python train.py --encoder_arch="efficientnet_v2" --horizontal_flip=true --translate=0.06 --encoder_norm="batchnorm" --label_smoothing=0.1 --decoder_width=256 --decoder_norm="layernorm" --decoder_head_dim=16 --decoder_inner_norm=false --decoder_cross_attention_every=2
Rows from block 2 of the text decoder, named by matrix and row number. Each number is 500 + 25 x the weight over its row's rms, rounded and kept within 0 to 999. All counts start at 0. Numbers have three digits each. After the name is the row's rms in percent of the matrix's.
# proj: attention output (decoder.blocks.2.attn.proj.weight, 256x256), inputs 86-171
proj.84 096:464497506531488502490530520454508500488490571492478494510533489454494498486519506491459477491508483494480504524467494530561499541575486465483486498501477552475528483504467483495520497514492484502484492547515480506508536517501530494484451498543532476494554513
proj.85 093:507524479507505534492499508507506518521521498518494502461504481481465499476479468496529523443467499472514484512492489500487489490506531521545488522517468446470489538512501434486517476497532461448518499509512473451524471514508462494507521526518531513496502504
proj.86 100:504523489467500534495459515505489525445512536510511493514481539466507497460479462522540518481468536539456471470464490524502471479482495516540512502475450477531478476480519530473534481509504550488514510509490489526439506499517486529552490506461493517492488517
proj.87 101:528522438515462478530484492519504474520511480501479488433485531529472466507488537488509505485487480486506477491497497520513513534515490551493463483473540485480503485504524484534497451524507497533475510499544501465475514532540514512499509519486476513470491506
proj.88 096:494489498489512506548482449471489466505514480521477487479468498493505470474474500478499459493538468518525522532512462519518498539549521491520487485505503467482512451501502515508496568488492526476473473530475496459456489504486519500463492493530483495534483499
proj.89 098:542495480486506516538419519469499476518458505482540530520557477570505464547497474473456544520470472502495518493480531492496486521476514487509519510522497508510513475477511504477481467437480480465470493536493495522506476540486520479510523514493521507504506524
proj.90 100:491479491526493534472475483492498510500516504516500517508514526530482480462448492508520529471501513502516475522516522446510549469484493515487480515527521459509534514495500464494470493476522547514469453510495495475508533484551532477493502522499447510522547520
proj.91 107:512533510479514478492493540482507515507484543466508503461527482468518470491492484537494497456469450521513471486515476489521480503491512507518515525500499491523513516518550476497516488504494522500507553467465487506507486473505481532487474494514469483535517509
proj.92 110:518457547485521551493513509481525521525560501514470527493473511464468478513468515491483466475500518508491523516543518485521464467503534472492518408471460541534542468455496528481506508477510539505504463506485493492507509491495522516497510509515465494497521537
proj.93 100:506486516499490488510514520508485469557504513544519513473564489490530497485491492473507520489479507492500462534521482516522540481499475562506531553489490512483483537524462501495513458488504462506534562462446510520443451497475534476459488500509551511499537536
proj.94 121:482475521532447484522491490496512503492470427506552525515518526505492475491486502499516511483497506508490473519501511507482501486480559518478460492525510501469492533522476515498490528500517471538518532477493491508535492501467501539506485467495511509498506459
proj.95 094:456494516509482470487495506527528513500484554486480531505532443527457489498453509499510479485476515456485496535515495508506539529474517526515529489475515528512485482502502490507476502520504521529544487542544467512501457500502502520516501432493483508535509528
proj.96 106:471534510495511526474435508504479533513498525492485491489502469454494499506513476497489492518503481525465497553526521470518530518488511469494544459447496487491502444501484532483482511471494489507489460568514488516488557488489529480493498510524474469510523491
proj.97 104:511467528488529491495520503565516471526529533476478495495525500495459533488496493464539532509513523517477526464531487493500523515506516496500500487482525536476484471487503498469514547488456459513488500534496513497505526477506497497488567518558493497560517480
proj.98 116:480507492484513483469521495499456516484462518497494480513493479498488527484490491459525468507503527507508443536509499530480503488483521534513509500508528473488477496483472458485472540563549490525534526472467502502509485491489503476485507512502511514491473522
proj.99 100:485515465522512478539540474479483504506500483523491531492500542489479473446491528530527479504498481480478495515485515484497511519533502527499508512527510512527488538501513482505477540479479472507493426528495519494505508462479501476483514487446529571559520454
proj.100 103:501486472508442471532484499516492480456475526484532478500469487496508526550490504490504494514483504503464544487491472522514534471501515577529488578559534456521491525536463505534501490488516479504507467491494479446531504495455495479471460493505455520508476472
proj.101 104:535520489488490447518495482462516512461514522480497568483495504528522480496490488520550471471498491470478509480498512511516532510513517466504545463530511539540539495460476516513475470482501522516540496559540549485450540508495543471509538496499477503517482525
proj.102 101:530518555528416497477512513482494481498474536536535512541505496511503513528515508491502563479480476492496481453466551498497525475510479505498512505496511525509480552517500470505506478512525496534494485496497497512491548515492503494479495491520527543521528495
proj.103 096:456527512571513485538518485497524501526474485487524528443521504533493492520503470532505490532543479513477528536490478492452502489494522524484500497505482509523508495521511470483506480503523527504544489473519470493496511509510525493539472508442523500496506474
proj.104 100:530480525518551514517502531504491465490546473484496511528518491491511488458479512509506545499468498496468514470507479517510533524526488459499518442478495512457475520486486514493523529487523492464509464499490493506527539511481471513547502506498489530519497517
proj.105 105:477493504476519488470476485483528531476502503477457465474501560482474505540497497505493492462446496539509548494469491515492527504519534533514469489493464504491471502458497496558530453515520533520483501528483514525535492479503547536483500502528477449451566468
proj.106 101:550469471509483501542505529509524503480478467493479494521499472501497520495498489497516537508474510473511537504493528476498479465496499489499470501479510486464503554490509470486500475503493517493426495480489507479439552478458484483482493487484502466511499469
proj.107 096:538505476446526504461504503477513497506522508506478506436536503477497476536499485509469535480521514504491510511520512510489489542532487521503527472467509517458494488496515513500518483499507491529483508484466518495471495490503485534499491470550479486504568457
proj.108 107:463481467528499454498483498510505508527471479530515539528450521528483541482486474504481511501454437493507512524466524531504480554517533546503521521516490486538503531484465500510519519474489428493479478520510510506521501512479424505487505505490485506487479527
proj.109 102:516528477539498519478503440521450493484513496497474486510508475508487470493521496484478495548565506467581497484474528534507506515511509488496512533470494486469502502482496455515516531495450501499500540531500513496481467501519473509479526508511495523534508517
proj.110 098:452512504502464475545492481471533504488486459515514542487470503484515518513489441480537519509492506494521484466518490513463515468495507454484502521544489470478497492463498474503480477511492491515510494504470525481497493442514467474488501483485494535469542470
proj.111 097:540522518524509510516502512498476523464507509501474510513541529494496471522488495562524498501522490489492489522468479524459512452482492513518538519514495456493475491466487452488485520545507494477503545496489533479510494497498514525485470515516544495501511520
proj.112 103:479568484488475489513515512499482508537540525530496459490513542524493527504505464498521497474514510475501525470480502483498472481486543495522504533500474489516456509486550510545483504495509486522468503514532537504507519498512532537510454474514451470489503481
proj.113 103:517476498478518503518479503467513492498533489493497484505496520480526496500539526501479490520461508485541525490542551503527515443478504503460500511476518503486501525510501485479466528497494491496472508518499471508499519477457508499508528461475509476490570467
proj.114 103:432492533535459468511496472465515493496460475526492564485537528492502528505474446520476558481471528478529494463516519523504482449543488484471505490479531491485480524533444463470532512497546499518539482488490438520536479473519511484431503495467502507497501459
proj.115 102:492473472485534503481466521509489538492493496522516481489503505457482490508488532545446520459517513516508479519483466528491488525465511507501550474472472545502557490484526545445497558482560468509496519502496499554532504473489566527515516512545485456564480486
proj.116 102:526471500530566516473486532504494473480483511470471501484514502463471512502475455529482479534482488471499511464473515523480459500452442506539482499498482540483488493501525516518518451480481494510520526517511508463492501479527506485489520483512445455553488524
proj.117 099:483522498485469516522500506477516517494487483482467485483496512464502512512532505543515521479498521469492500511533502491533485463529503486504504522506504509483474536487474497482470532523529489477547507501513476484529469494487544477468458492511513540472512509
proj.118 100:464544507481521531465507531469453470503535486511462510521504459486506514542517476515535506526483460461514482508486505525505524496474447484457540461489502555492527486484515531479527470508534466484512481473491514496519504506491497500491510536501480503518485526
proj.119 101:519519470483497504500504468560476498497512463493510527522507515535459467500482541485529512523437472476467482491535507512477514498502474509434534503515508509533489438493536466520526475494509498504511471505496456519486526540519487493548499513515501509522483515
proj.120 106:507478478524487496497466479494502505468515524519491503489474507478577502536486475547511504522510548518471537524500500514464461521517468504476476520491459519562497507504498470451540468496569497482486559482511482498527525508492514531452476536481503510492490479
proj.121 100:502514469526486483519491494497497512503498559485525535554499506512456474452456495473518485501482542518502516494499508472501501476506493526509493497530490502477516525494505533474489515495499554512493506530505477486468488471522508522487502470499446503522486489
proj.122 104:525567436454491512476474517524479459507469506462499466467488516497492508502500539513515492537497515525531477469496509516498475512460529462494491469511490486511500444484524536510499532455489510483526476516497528470535432487471505556501412483505513455484521502
proj.123 097:488531499534509466477444495525496486504482536486484518486506478448514489494498458501499503522501543505518455492496495517491479516476482478477469496492511471504494485496525528529531516465528529502488514532546509510523461480479514505555515478501508513490487516
proj.124 094:496532496520471473501527496565493520522490478494516525495467496524505532511522513506478479518523464516475501534462509502482525529532506485510492508548538507572467504506518478511523551510493489499506467510504429499547491546482478466497508456468498465483532481
proj.125 100:497520506478547533499461541476488479520491490501531507534491463489532505516530497452543493486510518485483480503492512505475555520493531528496500524527523446499453546540510481521495481473484496449491499479488471486490518501492497471484527524489493513527484512
proj.126 107:510508435511524516495481490513501508538547497491520457446506509459510494496525484480513503480476471486499559463489465502529446520469500471511475505420499527511493483480504491485504512512507468558514488502500490501527489490546488476504516449480527479460507495
proj.127 108:488530503502493531479520520499486483474515491525522500502486469492557524531534525539510543512545501469518500519481479492477501489483461539485525481475493486476493476514532480544514550520515504502490466508538515467473515522490457483530557478545527475517514514
proj.128 102:439500509478493524450572521535527477528509500472549495512502513543524493501542499504442532470465505473522532484511487491513534549531518492505498538520499533510501474445471464498477483543509502524520510462479477497498473470499479481493471479485520539512472497
proj.129 106:471483516512497491513503490530524504487442469514501520477490534519504502512509465544496525503511511464486510478490499496484478526534530498506510492521517509451478425505474491525493457551492476517515475532492472498494527506516487503520486524468538549518504519
proj.130 102:500508548505475482519476495530466537469464502510480465492522474498515507507537482525507481503463531522496486459495544554490516456499476483535531493473517515477534499506515489512511525471526476493507501455503507489503522525534490505458486509480501518509495509
proj.131 107:471453532537457454544518537498473511511548513569527524538506493508492488422516490477479527484470504482539516505502501494517534474568506512556475505512514499500487508494474492451474514501533475502540528460515495544514505525479479492503532504516498465505535496
proj.132 102:491491507517489444525487520480539489504501502496489537507477515504450508488530458485481539506520521483519498502479500500512508508527503515518517521480500457514505544514482461491529492517539505482467499474494507475491509476477479499510496484512498459496519537
proj.133 098:472537425467531497514527549509502514489519490483505474518492504488516498499496525512462511498512482520476508487487524501521488513491480515488461532501512464459495483555507492545505504492466501467486521544458578463499501522501529529545512541510498499478519496
proj.134 093:471520543496504534487511487497441482565512509451463484476486485517480520503494495503455501460503483473483518541482479559503515495503506565523459538484519484500498473478494497487497557460528523465462468487475510488463482548487500474473484477516528543489441571
proj.135 099:502512517485476485527511487475479500507495487510492493481516461515504492504485506507542495531508497491494508520471475481485463451472479491496493497518515531521523522487471454529485511527488528495461519507532495491473480438526510477513515496505512496503492480
proj.136 098:494508481482552496510495526542508479480478524449518527509497479511525481500468514463504469519551516508508455525542481507446499513491501484507489507478502464517505542495434479456481502466506531521493505561559500515459490490488492478508496523514511474518478511
proj.137 095:533492486453491480529471494488496507507514511497499516496483514490446494514462524501515506502524533469534536508521548482537516468510501469488510500514498537521527526480521556542548470495498476477526531520504517476541505449500477461516470463488489496515548486
proj.138 101:542479521492536481477490504531484550498512496522522496515507490523509465504488499495416454541531533479441495566504529540492480533475522514485496509505497482492541477511497501516500526482552485467505492490512488516527479472487470491540539488491550564479488460
proj.139 097:534514508509513524499538478535505531482481510511526502496467487463507517482460490470482473481499556532499492500519495503494441509483485491517547475522456472540498498489480487501484459519499525490514495540514505425472445525480514467478481474521528492508522514
proj.140 094:521530490445489499527509509499489512523468518500505458483513483489494499505471461452502523512465465522475471496526481484488506475518492457473493506480496466481509509513506522510512493462490516533456521530535464444457503489490516484483504476530482520495503509
proj.141 088:503516498519492467479514494518508468484555527523509508470501502504523502513491486526494522541554479530534500478518483471444486505460497494497494473541520530521513523488506522538458503543506523492486428458532471475442506499515517511464504526486500537537483500
proj.142 102:527451468575468467536489511495470535497521473477556491488503488513526508471526529556461532500525488459547499510479469478490472487466481537480502526498501527511456530494467485475487475526498510501542519487528507475496468499479472496513511525476466539471498516
proj.143 098:506535520489529514499480530536541547506463523531474486481476518496492503496503467524479470523503480434508483492481491521462485491445467488459498520437518516538509486478542539509496505476489518497480496477488540486481456462479503486492543550480486500513507471
proj.144 095:517467500470493490499511489454495502535532475487535516519474513488532524469522490494497521435516479470512503502532500515503482526467478500479541500468436530507468506493499516562469517484537516517506503527528509505495512523515501496465522542510491484524466510
proj.145 101:525496522524491472533556493519519482514487472479467515506541499529527503525499486543518519525511477442521552482498499505486476530535495511449508482557511454546501481480473497493521484451503472531540505483472524480490495503504435471529514504460500480499488497
proj.146 099:468518482479509538458466470462529453449465466497495482516508513506510505510516483496497514550493469451472500480531456544486481488483528430478496481482482535499565544504519511528505504494504507440537509506497544497511476523473525519487472477505482507485516467
proj.147 099:468470532466520536494508519527492510464474497508539526525531504499488478499510496487508478557529520459470530494493534514537483473512508512468472471498487519545508470520507509471519549518488511496539450532543576517493493501492517511532491500573515506505519487
proj.148 100:464486506510415453541469488491526522517534488461496489467477488474446482498516490485512480513503467545490490475476533466538526519544519502514465512529511469430484493545473500453500493519505534523455514503478456494480508480518526464470481480456510465485558496
proj.149 101:455494529491475478516513483476504502473503474433478457522499510495483495521526468489537488504495488495478441512498476514504518464501525442519503466503521520489523466467514527565460517524492488524491515499495484492458506474505472532497529522482501492551500465
proj.150 102:504505502524507508496495478485483517538512500482504513488496488541495512490517481489547502429500465464527491475504522484503517497506514546527465539519505489500474524533516487468498522492504513483466516500513488480517497482535495513480509470506486539512516509
proj.151 098:515490469448547517482550513541472499510502505468482483490506447480508452522468523449483481501529489510512514511456497499511488496475496508496518499470510479499539469486518526530514495507560457481486507500512485457533507451527503516531514488456526549477505558
proj.152 100:496501506508471462491488489490514501537476521485545513498520500508472485465494511505497470523498507503493533517494473506501481528499531491475495490500493524512480492453487524454567479528471522502482541518466500472464476477498463507515489501564547492479524526
proj.153 103:534514546521531513442496500480515504487525481494524515470507485536525498486507490464497480482506502486527518548475478531485485569463489496465453492503511504507509440542520533504542524503526530472482491560497476502477514497494503484484529531519530492453517508
proj.154 097:518492518489523518502516495517489492503477471451486463467546433450495521489521513486501479496513512550498509482517477482493496512505491490516495497480462485518500545477479474463507493458514534537542536504511522488474517476533512490517504533532432467528535506
proj.155 101:462505485484518497504507505508489495450486510517496521509513473461477498489520514453514511487535496503519460451530481466503506530496499466491507455488451545482484504496562525442484512447505503483525480529465464458494524469472518537498500518492509485496518517
proj.156 101:504552539471511526496486548520479468509514459478504514467491481514533533494509529547507489524545517466514501530503476500471475541525530467524482472498426472532481505462498487556493524507452495507480516470523531512515518512485471485447489487501540509505494517
proj.157 100:528460493552474519513479483529500496485470489521488502537517527500512532480505503469524474496504536481477611494521507485428497524457531540507483485529530478481465551512520479463529494511524539497469497497494506520508489484490524509530503485459492489513497523
proj.158 102:481511501484499466480518474523546510527485508509522461476484504504522483505488489491461436510485495459480516503516462492506492508501527515490512459499467492503548479486505531493534525539519532472487494507469492492506480512496525488502518512518491497542512484
proj.159 093:526513474490503509546466502503512492516506492487491500512542446483513492502492539511464521473471498504500493482501495555508500491511526474548502528484534478486481523549502515522469490496474501499461502516486496519474498572540466470533503506519468501518473499
proj.160 102:471438492461533499504500508512515446562528504512516499497530474485524472493462481518520494491510497491491519517429533515503548477454482542430465489502505498475489471496506518480478503533489472452543515514500480534510491503511480494525488512500492495504508482
proj.161 097:541484491489561544476513483564502494478492502539517521490486544506496492508489521474555512488496484525511481517512504457492527483507487491530526551480497493483524485545490529481496495526484531485522531517528526523495503481480477500470494524510512478518525474
proj.162 097:518493548535522523470505523479500495462532477489508480509524476503503531492490520496467498491522519498499514505483504534480536477497497492392511480488494540450533543467538557508482509489493525492469487499471494485518479469503453496529493581535538501485452521
proj.163 101:499526518518539523475502489505511488507470517527484507548487490504485527491513469532472505547509480521537508497480495484490500467513514477491479489468542495485487539548507486532442474458510515502490478506492534463519547505498505441519527529462500507505444542
proj.164 092:500520560510535505493518521515494518513508461527507486517485507548493515513504503483502463516497521474538525486524513491516553500544482531541505518506486493498494553492458508489460508528470514508489480502498492467532476467507465457489446506484516530466517464
proj.165 094:497463494520490527473549514467521510489508513490459511488466486486522519470447475440493502502510518492478482476501513455495518481495512475500507504495559487493499474484482515495492455481497445521492552500540532514512581512491466512507469464480497498494471531
proj.166 100:565531503476489506507485494529483513486489527485508488462491511482476555513554449519512499491465481543479458475502455497482499515483521573522502507537513493446475518540481496517477483505512565529473508460468505467518522488490508493505475452566494479496484480
proj.167 097:496526495462503488507511527499534518435464470514484490511506525530490516485481502483543508494454469457516536441482501468520495495510476492502459502502497477497535525511469513503465551469514492492521452518445522447462533518499500500524471482506525554512513521
proj.168 100:486498476486488489493498533470487529499483502471468462524500472501480506486490463501488525534531494488526483471505518506475507527513542493450476548552457537545498482493498530466505492473495493514483504554479453548538488501476496469515502515518524445505539452
proj.169 107:517474498496465502470495474504525502520470522504488514451512496485516534485497510530509477480565456524489481513471523524502478490547528454491513493490499537487558516450510503462519522500481511472473550499491511474481515497487527550464456459503499497500528515
proj.170 103:537505503511509549536538495488456449528520501510532510497501496494495518506470501532479493489501492542494456495483515479495496504515496534567479487515570505462507520520458456494505524500455516487503476472459465521498488496500486472498529543470484499496521529
proj.171 098:496483512485481517512472500541507488491546511510524499518484487513470469462538493498491500491461494508463464485496539501551504486456509496479487535536497559506547522500511510487459517503463470486449512516478473462485495529526483504484483478495438474491482484
proj.172 107:474476525523476482547555491503518510498480494503493498474520511522502498504559548497492485478502481509479465570540509508481494508486502536500464513518503470520475498494511511483529477529496517510513537472472466514521504478497546526502481467529475494497531473
proj.173 100:477518509521455492533482498532465504546526471518469536509476487537503455504511514560460522500524482512475505529488540507534492529518499501540511500510500449541489523506510503515508493519490506482514509503467539500502567498478484508541522494514520478524530493
proj.174 105:518501476550485504560488507521474482511486547477510488498505455503468511490507501501513515507528525509498499504529460516455516485483522482446483516465509513458488523517511497513451460536518465549542469444541496492484524480518508482525520512532503510521474529
proj.175 094:520514489465504554469527545540522494507490543539515491481508531510480515445474481504494489503524511528497488492449487537468459495477497479509538544539462549507506500520536454499456462483494527456519500511509489481516497505507518494498515504470473450485474464
proj.176 096:538510523488485463502493531500473537499533493472466493519470492493511535443492481448514519458510499507502499483468513504552515496490505516499464524484477498507492509504485466513502530537515532566514550505499505520492450501497521511501478521476490510526487507
proj.177 098:506493476501487475508514464483477449540520519516463482507470477488509481544535482479540461513498519552504488467537462490483479484479548504471532502529506490462491514492478513515530501510505571484564532517436504523490541521536510528456484500506500468522529480
proj.178 099:522490494500496453599495529480477518492525523491519507550502528463530509501502502507513478476463526541511513475496451521512489472462474479481472451501513519447493478494519499478470466479478532504482506532527522484519482513478483518519470508487513462516513487
proj.179 100:464477498479469512511503466493474519497497504510512468516507524524500559542525472528529510521510502505506491481519504480481475515520540481483474513513512546482544483512486515542508516504512513469485485486491506482518494476489480471502484498500482484501494496
proj.180 099:532521479483538475518451497503532509542530491509502495493514508468516497499578497492491474481509470514514538490491487527505453480543490535517509462485481506497518506488454515516448455494508505541533510515491489539498486521520467518510463497497485499536464473
proj.181 098:497487515484490511519486497524544521479469482471534480494543544513512520533473523478551506470511478518483486516551534481509502551496499520471506492485501502497509490509508469463514483498507563478523506531498504505517449477494519503528553473516468511499505507
proj.182 101:513488548473493501490469491510503491481495496516460464514464491543509521479501479497483554525532474514509505502458478540501516471489496476483478479520517489500486504480462529500483491519493519545489525459526471544552481490497497513446493511490482518485508487
proj.183 101:490493518494472503490503519501439498518491454519508501521481524503506480490511503522486519476438537507505488479473521483508539470561534497527494538518525480505492518482494468535498511482533528533502506489546507511535481514484538505511507502502506496505506480
proj.184 102:487479456490458448497527528482487486512484477467474496452503474490487472538520494507495506534490492492475520510545464480524504478521495495540539529537530529490487516495456494538490501491493486493465526496481516456518523524477559518457473515477491468481507502
proj.185 098:470522490475526502470505517506509538472516455516478511494556521510503462469518512471494494471447520502493463550529514493535459507467528503448510488504519527482501525523509479509505483473485498524539540480466546479454450511493536517516524531527479516484505504
proj.186 100:515484502516446452499498454465496481542516525487537495511528492503531476462493540490485474476503503490495520513479499503570530530439504484506499495524478558470518491489478542507441487466500471489514449495450511462518510533497498485524478498496519525511503487
proj.187 103:453484480517475493537477499490488487481501490497515471539535497465494537485503503503493485512502473500506500495541511488508543479477441487491470493486506480474504502534467418489529461506518473535486483506502464482519490492499544508484495509483496482497552489
proj.188 095:508485482428526470482533449538509553449532492541498487476510511492454521511443524496510513506504521488491497462556509490469510528502476502506507477511507492532481472522524496470488501490500473492500529485505527517522501569529489493492512473492481514511504510
proj.189 106:552548491482533551501514535470530524526469523510489516483527542511500519486491504484521493542493517500487500497478557503551490547529505476494511475489515533508561459494498524469461508529481470470474522505520510479482503489491519522457489476521482443453527495
proj.190 104:528510443483488461473480488493512485495544491492471472488485538496502522503479486499462466497525515545499534472539535516539500461515498508520536561528525536504470582528505496521508491485516547485506483505518516496457533558487516552508481460476490494525517509
proj.191 102:526484509496499467510535463477498494511502461478513471480509488518504496436474514498499514481517503532534492458484477472499517487520485532510545498506485522535465494488485496548508451516502495463474492477509521477517527485524468458483519507460506536548479502
proj.192 102:443510519511492494496498506485501476539515485496488496493487488508499496475525453499488472513545512514568512445529462520495505521487507497515476521489490541477459483512520526484506579516507460481488526449506526517434528472478482493538524494488514512465513491
proj.193 101:520526498471471473521483485548458477497488489498521503516491461490501474520464510521481519538529523489474481453470483518469479488490487489474493477529516495483503529528532514461479451475479507537507526504543475504490477483514498478532475530458484473472503529
proj.194 099:486440529490473501470468461480493506439501507527491440517508514491498502516517494517512490510454517510484477429476521477554495505512472498526478476499489461458531480532529498497495478503487503510508448509476547500508495489498496509520497491522500501510488451
proj.195 104:511506518525507449483498482521523496501517470478494485446510510484535461506502524545473501515500472499530482557519504501484474503494472469488532494455453522513513528488540481494455481550504502490495530499484489539529445500483523485481465490539464495511501513
proj.196 093:487509527451534531493508487530462523479488479501518471450525552466507495542518488475489501464516516494516542501523511509513508494477500497487477497546534475535497502551486520511518439493487509491537458505506535501487495504521449516519505506508519449497477544
proj.197 094:495511474538546510513525500500534504525470505523486467489502505539526484496501468493510487514501498510480503495496490461477491494522553473517531423507481496510544505481499528474449453525480510476505488525525507481491475549483479542491517469534511486464518516
proj.198 095:450451530493477529493506491496457517481488484497512484506505498513450522478490513519484467485491498495506514522514533522521539492449464521466488475519484446490516505469505527475507534491481530463461507454510500489498530474495498509545531501479485483532474464
proj.199 116:512496479480543538505502507512522511491483509504538475497466503545524509502501516573511485503538536525478502522486523532494486507487478518498517515499526495503512483490496526516500509487536501504470453525507516479501500494461467494497492528432515496561462516
proj.200 103:532518464496473514521505510463536549491461502484529500527493482489530481482465523529483501472457506480513505489509517506499480477535501477478500490501492526492510473533458534487504451475499528471512500498514550495503513512495492513515508477477474452507515479
proj.201 101:480531499469511496489490538493466505485489511467525489517481494465534485530500478485506527477533485495486491470485524501553507468479502472499505501503454494488493509529523486406563468486503520460523495495468477506510520512531499522511529488497496493507526526
proj.202 101:532486514491445484464537525493476521506517504500546499522496484442475538507485509465529519489455500505492517505486497512486545461543510511555453529501503464490500502499460534519528467522471475501520514507483454542501552488463512454508513485479479499500554491
proj.203 102:488497463499485528532493493515499494507505555553523532461526498501527492510507548494484476538512490505503521485510466485446438471503511507489488510507514524481456557512526479493526516458541518481530516519529488471491449483551531471530507523509491491528504508
proj.204 105:545519499477532505502480477463471517514524497446459552510507483535552455521494526525504520525526493536472495496541468507510492501518479519519491537499515478489465520538543507475452486447468539491469495537470541446512494534487467494490472464460509470524511476
proj.205 103:491537498498537539487512510492513477472474473496484542517443471505495487517463535528497518491497532527480483485490473481489464515531512533523570554520490492502513464470478515487474492510448485462530504487447511514477506488499477504477544501477538504499492494
proj.206 102:473456515498471490512472491500531519493505506506545494476512512553498510467509507507472484489465481537519425490500521502527490496494504479516561526548544494532492502466473520466485492470484509464505503540479492573482517491497461455526531492520507525485482550
proj.207 101:464514482530482472500522477529490448507493489491479467503529479429503485474534509547486509519484451505489501523528499501499518504487496509489511477519528509486521546531517488493484479519473485546478501500512461519579503470501495546485487501481453491522476486
proj.208 089:533511506490494484490525466473500500499515505492554512507506509492511477487507482500503500486468490502526511530531491543454513495510505509523478477515491507492527515502551484545473465464513475524532490480497478473534510491497452497552500540530546503533467487
proj.209 089:488545506479524522505469506474487482503457527481504461505490494499521519494515501514497488452480490513523527518515490481480471495485490466471484501539488477476471478489495493504484529537519463498492472507517489522491474539487473495493534499492542508487506533
proj.210 098:550489491480527515481551513533541497502492531490516482464516510464477545486484427452500472466453468558526497477489547482511501509474495494520502485511483501509545463506514493514498519500495505518501493449508502518550486476479530485488502531557518477535475488
proj.211 095:494477507513490464497471496529493497515531509500488507499494463484520483494462529494486482491516490503539551509459495489530522494452536503513483475506515498499465481499516510528489513499484476512517501458478512487462497483460522525509491463543481432496537463
proj.212 095:473525508494491465539472484460472516477542491530532490487517542513533518519480460501497578467487503497520504551503523452517472498565479540491517506501530496527494518524507489469516486519471522502501478473515492499476472506490534521516511468472471494560519480
proj.213 099:514509491480468497487503486516519532478525528487495527508525483484482440529482474429448474503507503522527511541485502534528464536508474481507501509492489500510472495441529520421477522517449494477490519534478531525505568529522514487488496466506514492463474466
proj.214 097:519539506515568516453500532483522464477488517557505484533518525487478494529499506480532494575512530542487488517509492505515499508477493511498510517492510511456517505485508514497510517464498530480511499459554522498472522553489466477523448502492500551493491546
proj.215 100:525525471501486486523478463480453539488487480509473492512520437525498464464498499529466504499480441502466486524454533538541479503500506506502508479503489519521454542531506495515488478476508511502519522521508485496522468478516491532514489471466510499503515510
proj.216 101:506457472504512505510518497501499497477500458479468494492485492533547492507536486528487499428501519495470469470523475516490488528503468487478467502512510501520477546468527536537489518576520463518460497446488466534527496512478526477513482477531530525484571492
proj.217 097:511502518479502534500496502536521489490491534525521487507512475519512553493497512507502468497514523517512488523527479488491530462535501483482507483500531509527527483479499484454497522483535487507479487492531543520489480475485496516524514508495474487495502499
proj.218 097:452510496517513529453519547495510511500510465493436501481489528543498488514497484427505494509545549511532504515478487499508495469547541507493525498460471478466517510504547506531497518462497459518494500488515500481442450518527457474511498523457517534485499536
proj.219 100:512499446461514484495507503554457438499475496504475503457502507511466532521505476519500477501493503509503541497515501508497523420473487488474462489513472504498513525521475476499501479506509504517526536489478497508475483513466506495538510520500499461534488489
proj.220 093:505485500522497461526476497441474491474512477507517519513477489493509485526479526483518501523470479452495510483514475486507493479495474487445472491493467526493529472525494499487496505498483473472472529499508491528479494489484509512528506471502501496500455504
proj.221 107:514483461514478502530463525531484496503493506526535518471569549451533490498494526485458473512498448546496494508497527473516520483502513518507459498529504509472468505501521494526519518524514521520509522513507463506499466496515524488514499517507490488498515504
proj.222 098:461556519542477523552517510503532497500477496493498486473481509491482496475543464463486507461503484499482498526500537510534523510491510510535485526516449480519476533513481524514493471508569483512512502531502510516499514532430478506508487525521475530554524520
proj.223 099:492526540517496510558515498516505506493478489502474505499481472482508499514508517504493515510485473472464481549481487453546500542484477500486523483529483532501524523494559507513494539511500459474533544508502497521539550463546530536560442512524490485525534538
proj.224 095:503511523508513465511524507483506470498522466464527456481538522471515543497516494539519507478490502511530530486518507522514486454479480474515512501525511475528516490546490475493497490454481475461478491534509442526443475464479503511518507508538526514472527509
proj.225 103:473535493503533494480503519465511525528477509475480512497495526533482487477504520459532526499502538464453549522471485484521526484495498488531483518499531495518487505508480540467575553513492497453508492517509457552502486482545517519517533524505515430515492538
proj.226 096:515466518471497453522454489511480532494511547473489472510467514514496517509520502515497487488508526470491491506496489491480509481451521511506503534505507485461491513530485481504517500545459464535502507499489500509474498513519513511491518493507438501561505492
proj.227 103:516480495502500503520462522524479462504487486523453487496498458499496497505480489507488468448497499502511507496442485490487483541469561565516453541452534483445500528500516518508534522504533509461517530474480472532498501513481489512480505499508510517511483498
proj.228 097:451524525541493493528488482496485492487472496508518514514479505500514497478494524469450487526509512546526511520484468541536487494550524443512496517542505520469513493531467525488500519510491481484513483494502509505538478490464529539474492492533478488464528513
proj.229 100:455480525484493516526493475494496492503484493470485522500490522520512488480544508473481480488500494547493501506469514477477457503460470465482508451488510519482509507464570504509528536514521466536505561493481442474557495486469519465496476446498513462488483533
proj.230 095:447479491469492499507511532533527509520481486520480534497490536504524497483484544533506518501521494500473504523515516437463468510461449543514474544488500497459513479500497461471477443479493491496485484506544514542509523485493500500510480511534514541519425554
proj.231 095:511489493486506527482491487508506475520495496470509472477488506446500473486500503484477479525508504479477483494475522534514511482484463519477433553485498487471459518471504480512509489533500455529531487497469488531489458522463519553513498516514502473518465463
proj.232 100:516444551469545485519546489482509504525477500521489547471466536500487514520522535528510482530555502524533512532508523454527445529503475509473507475502499446486474512500506494481476489532474505513458467493493508502528505523492494452514530519508492503488523505
proj.233 096:474428514526475502498482483487522514489534480480526519511462487535501466487476495518534542523493497507475485512489461474508484508509520487489481502474489527488486509454510496490508502491478499464442492499468491518485541490481509517511529478493483481514519522
proj.234 094:465473488515501478511478506501483514476512504504486488502524565504522523539507474475495460514514498474529501543524517519512518534511474471535553491455474515541481478443506505486529476499514496475460493485471533493523504465523486487484494517473524505446550506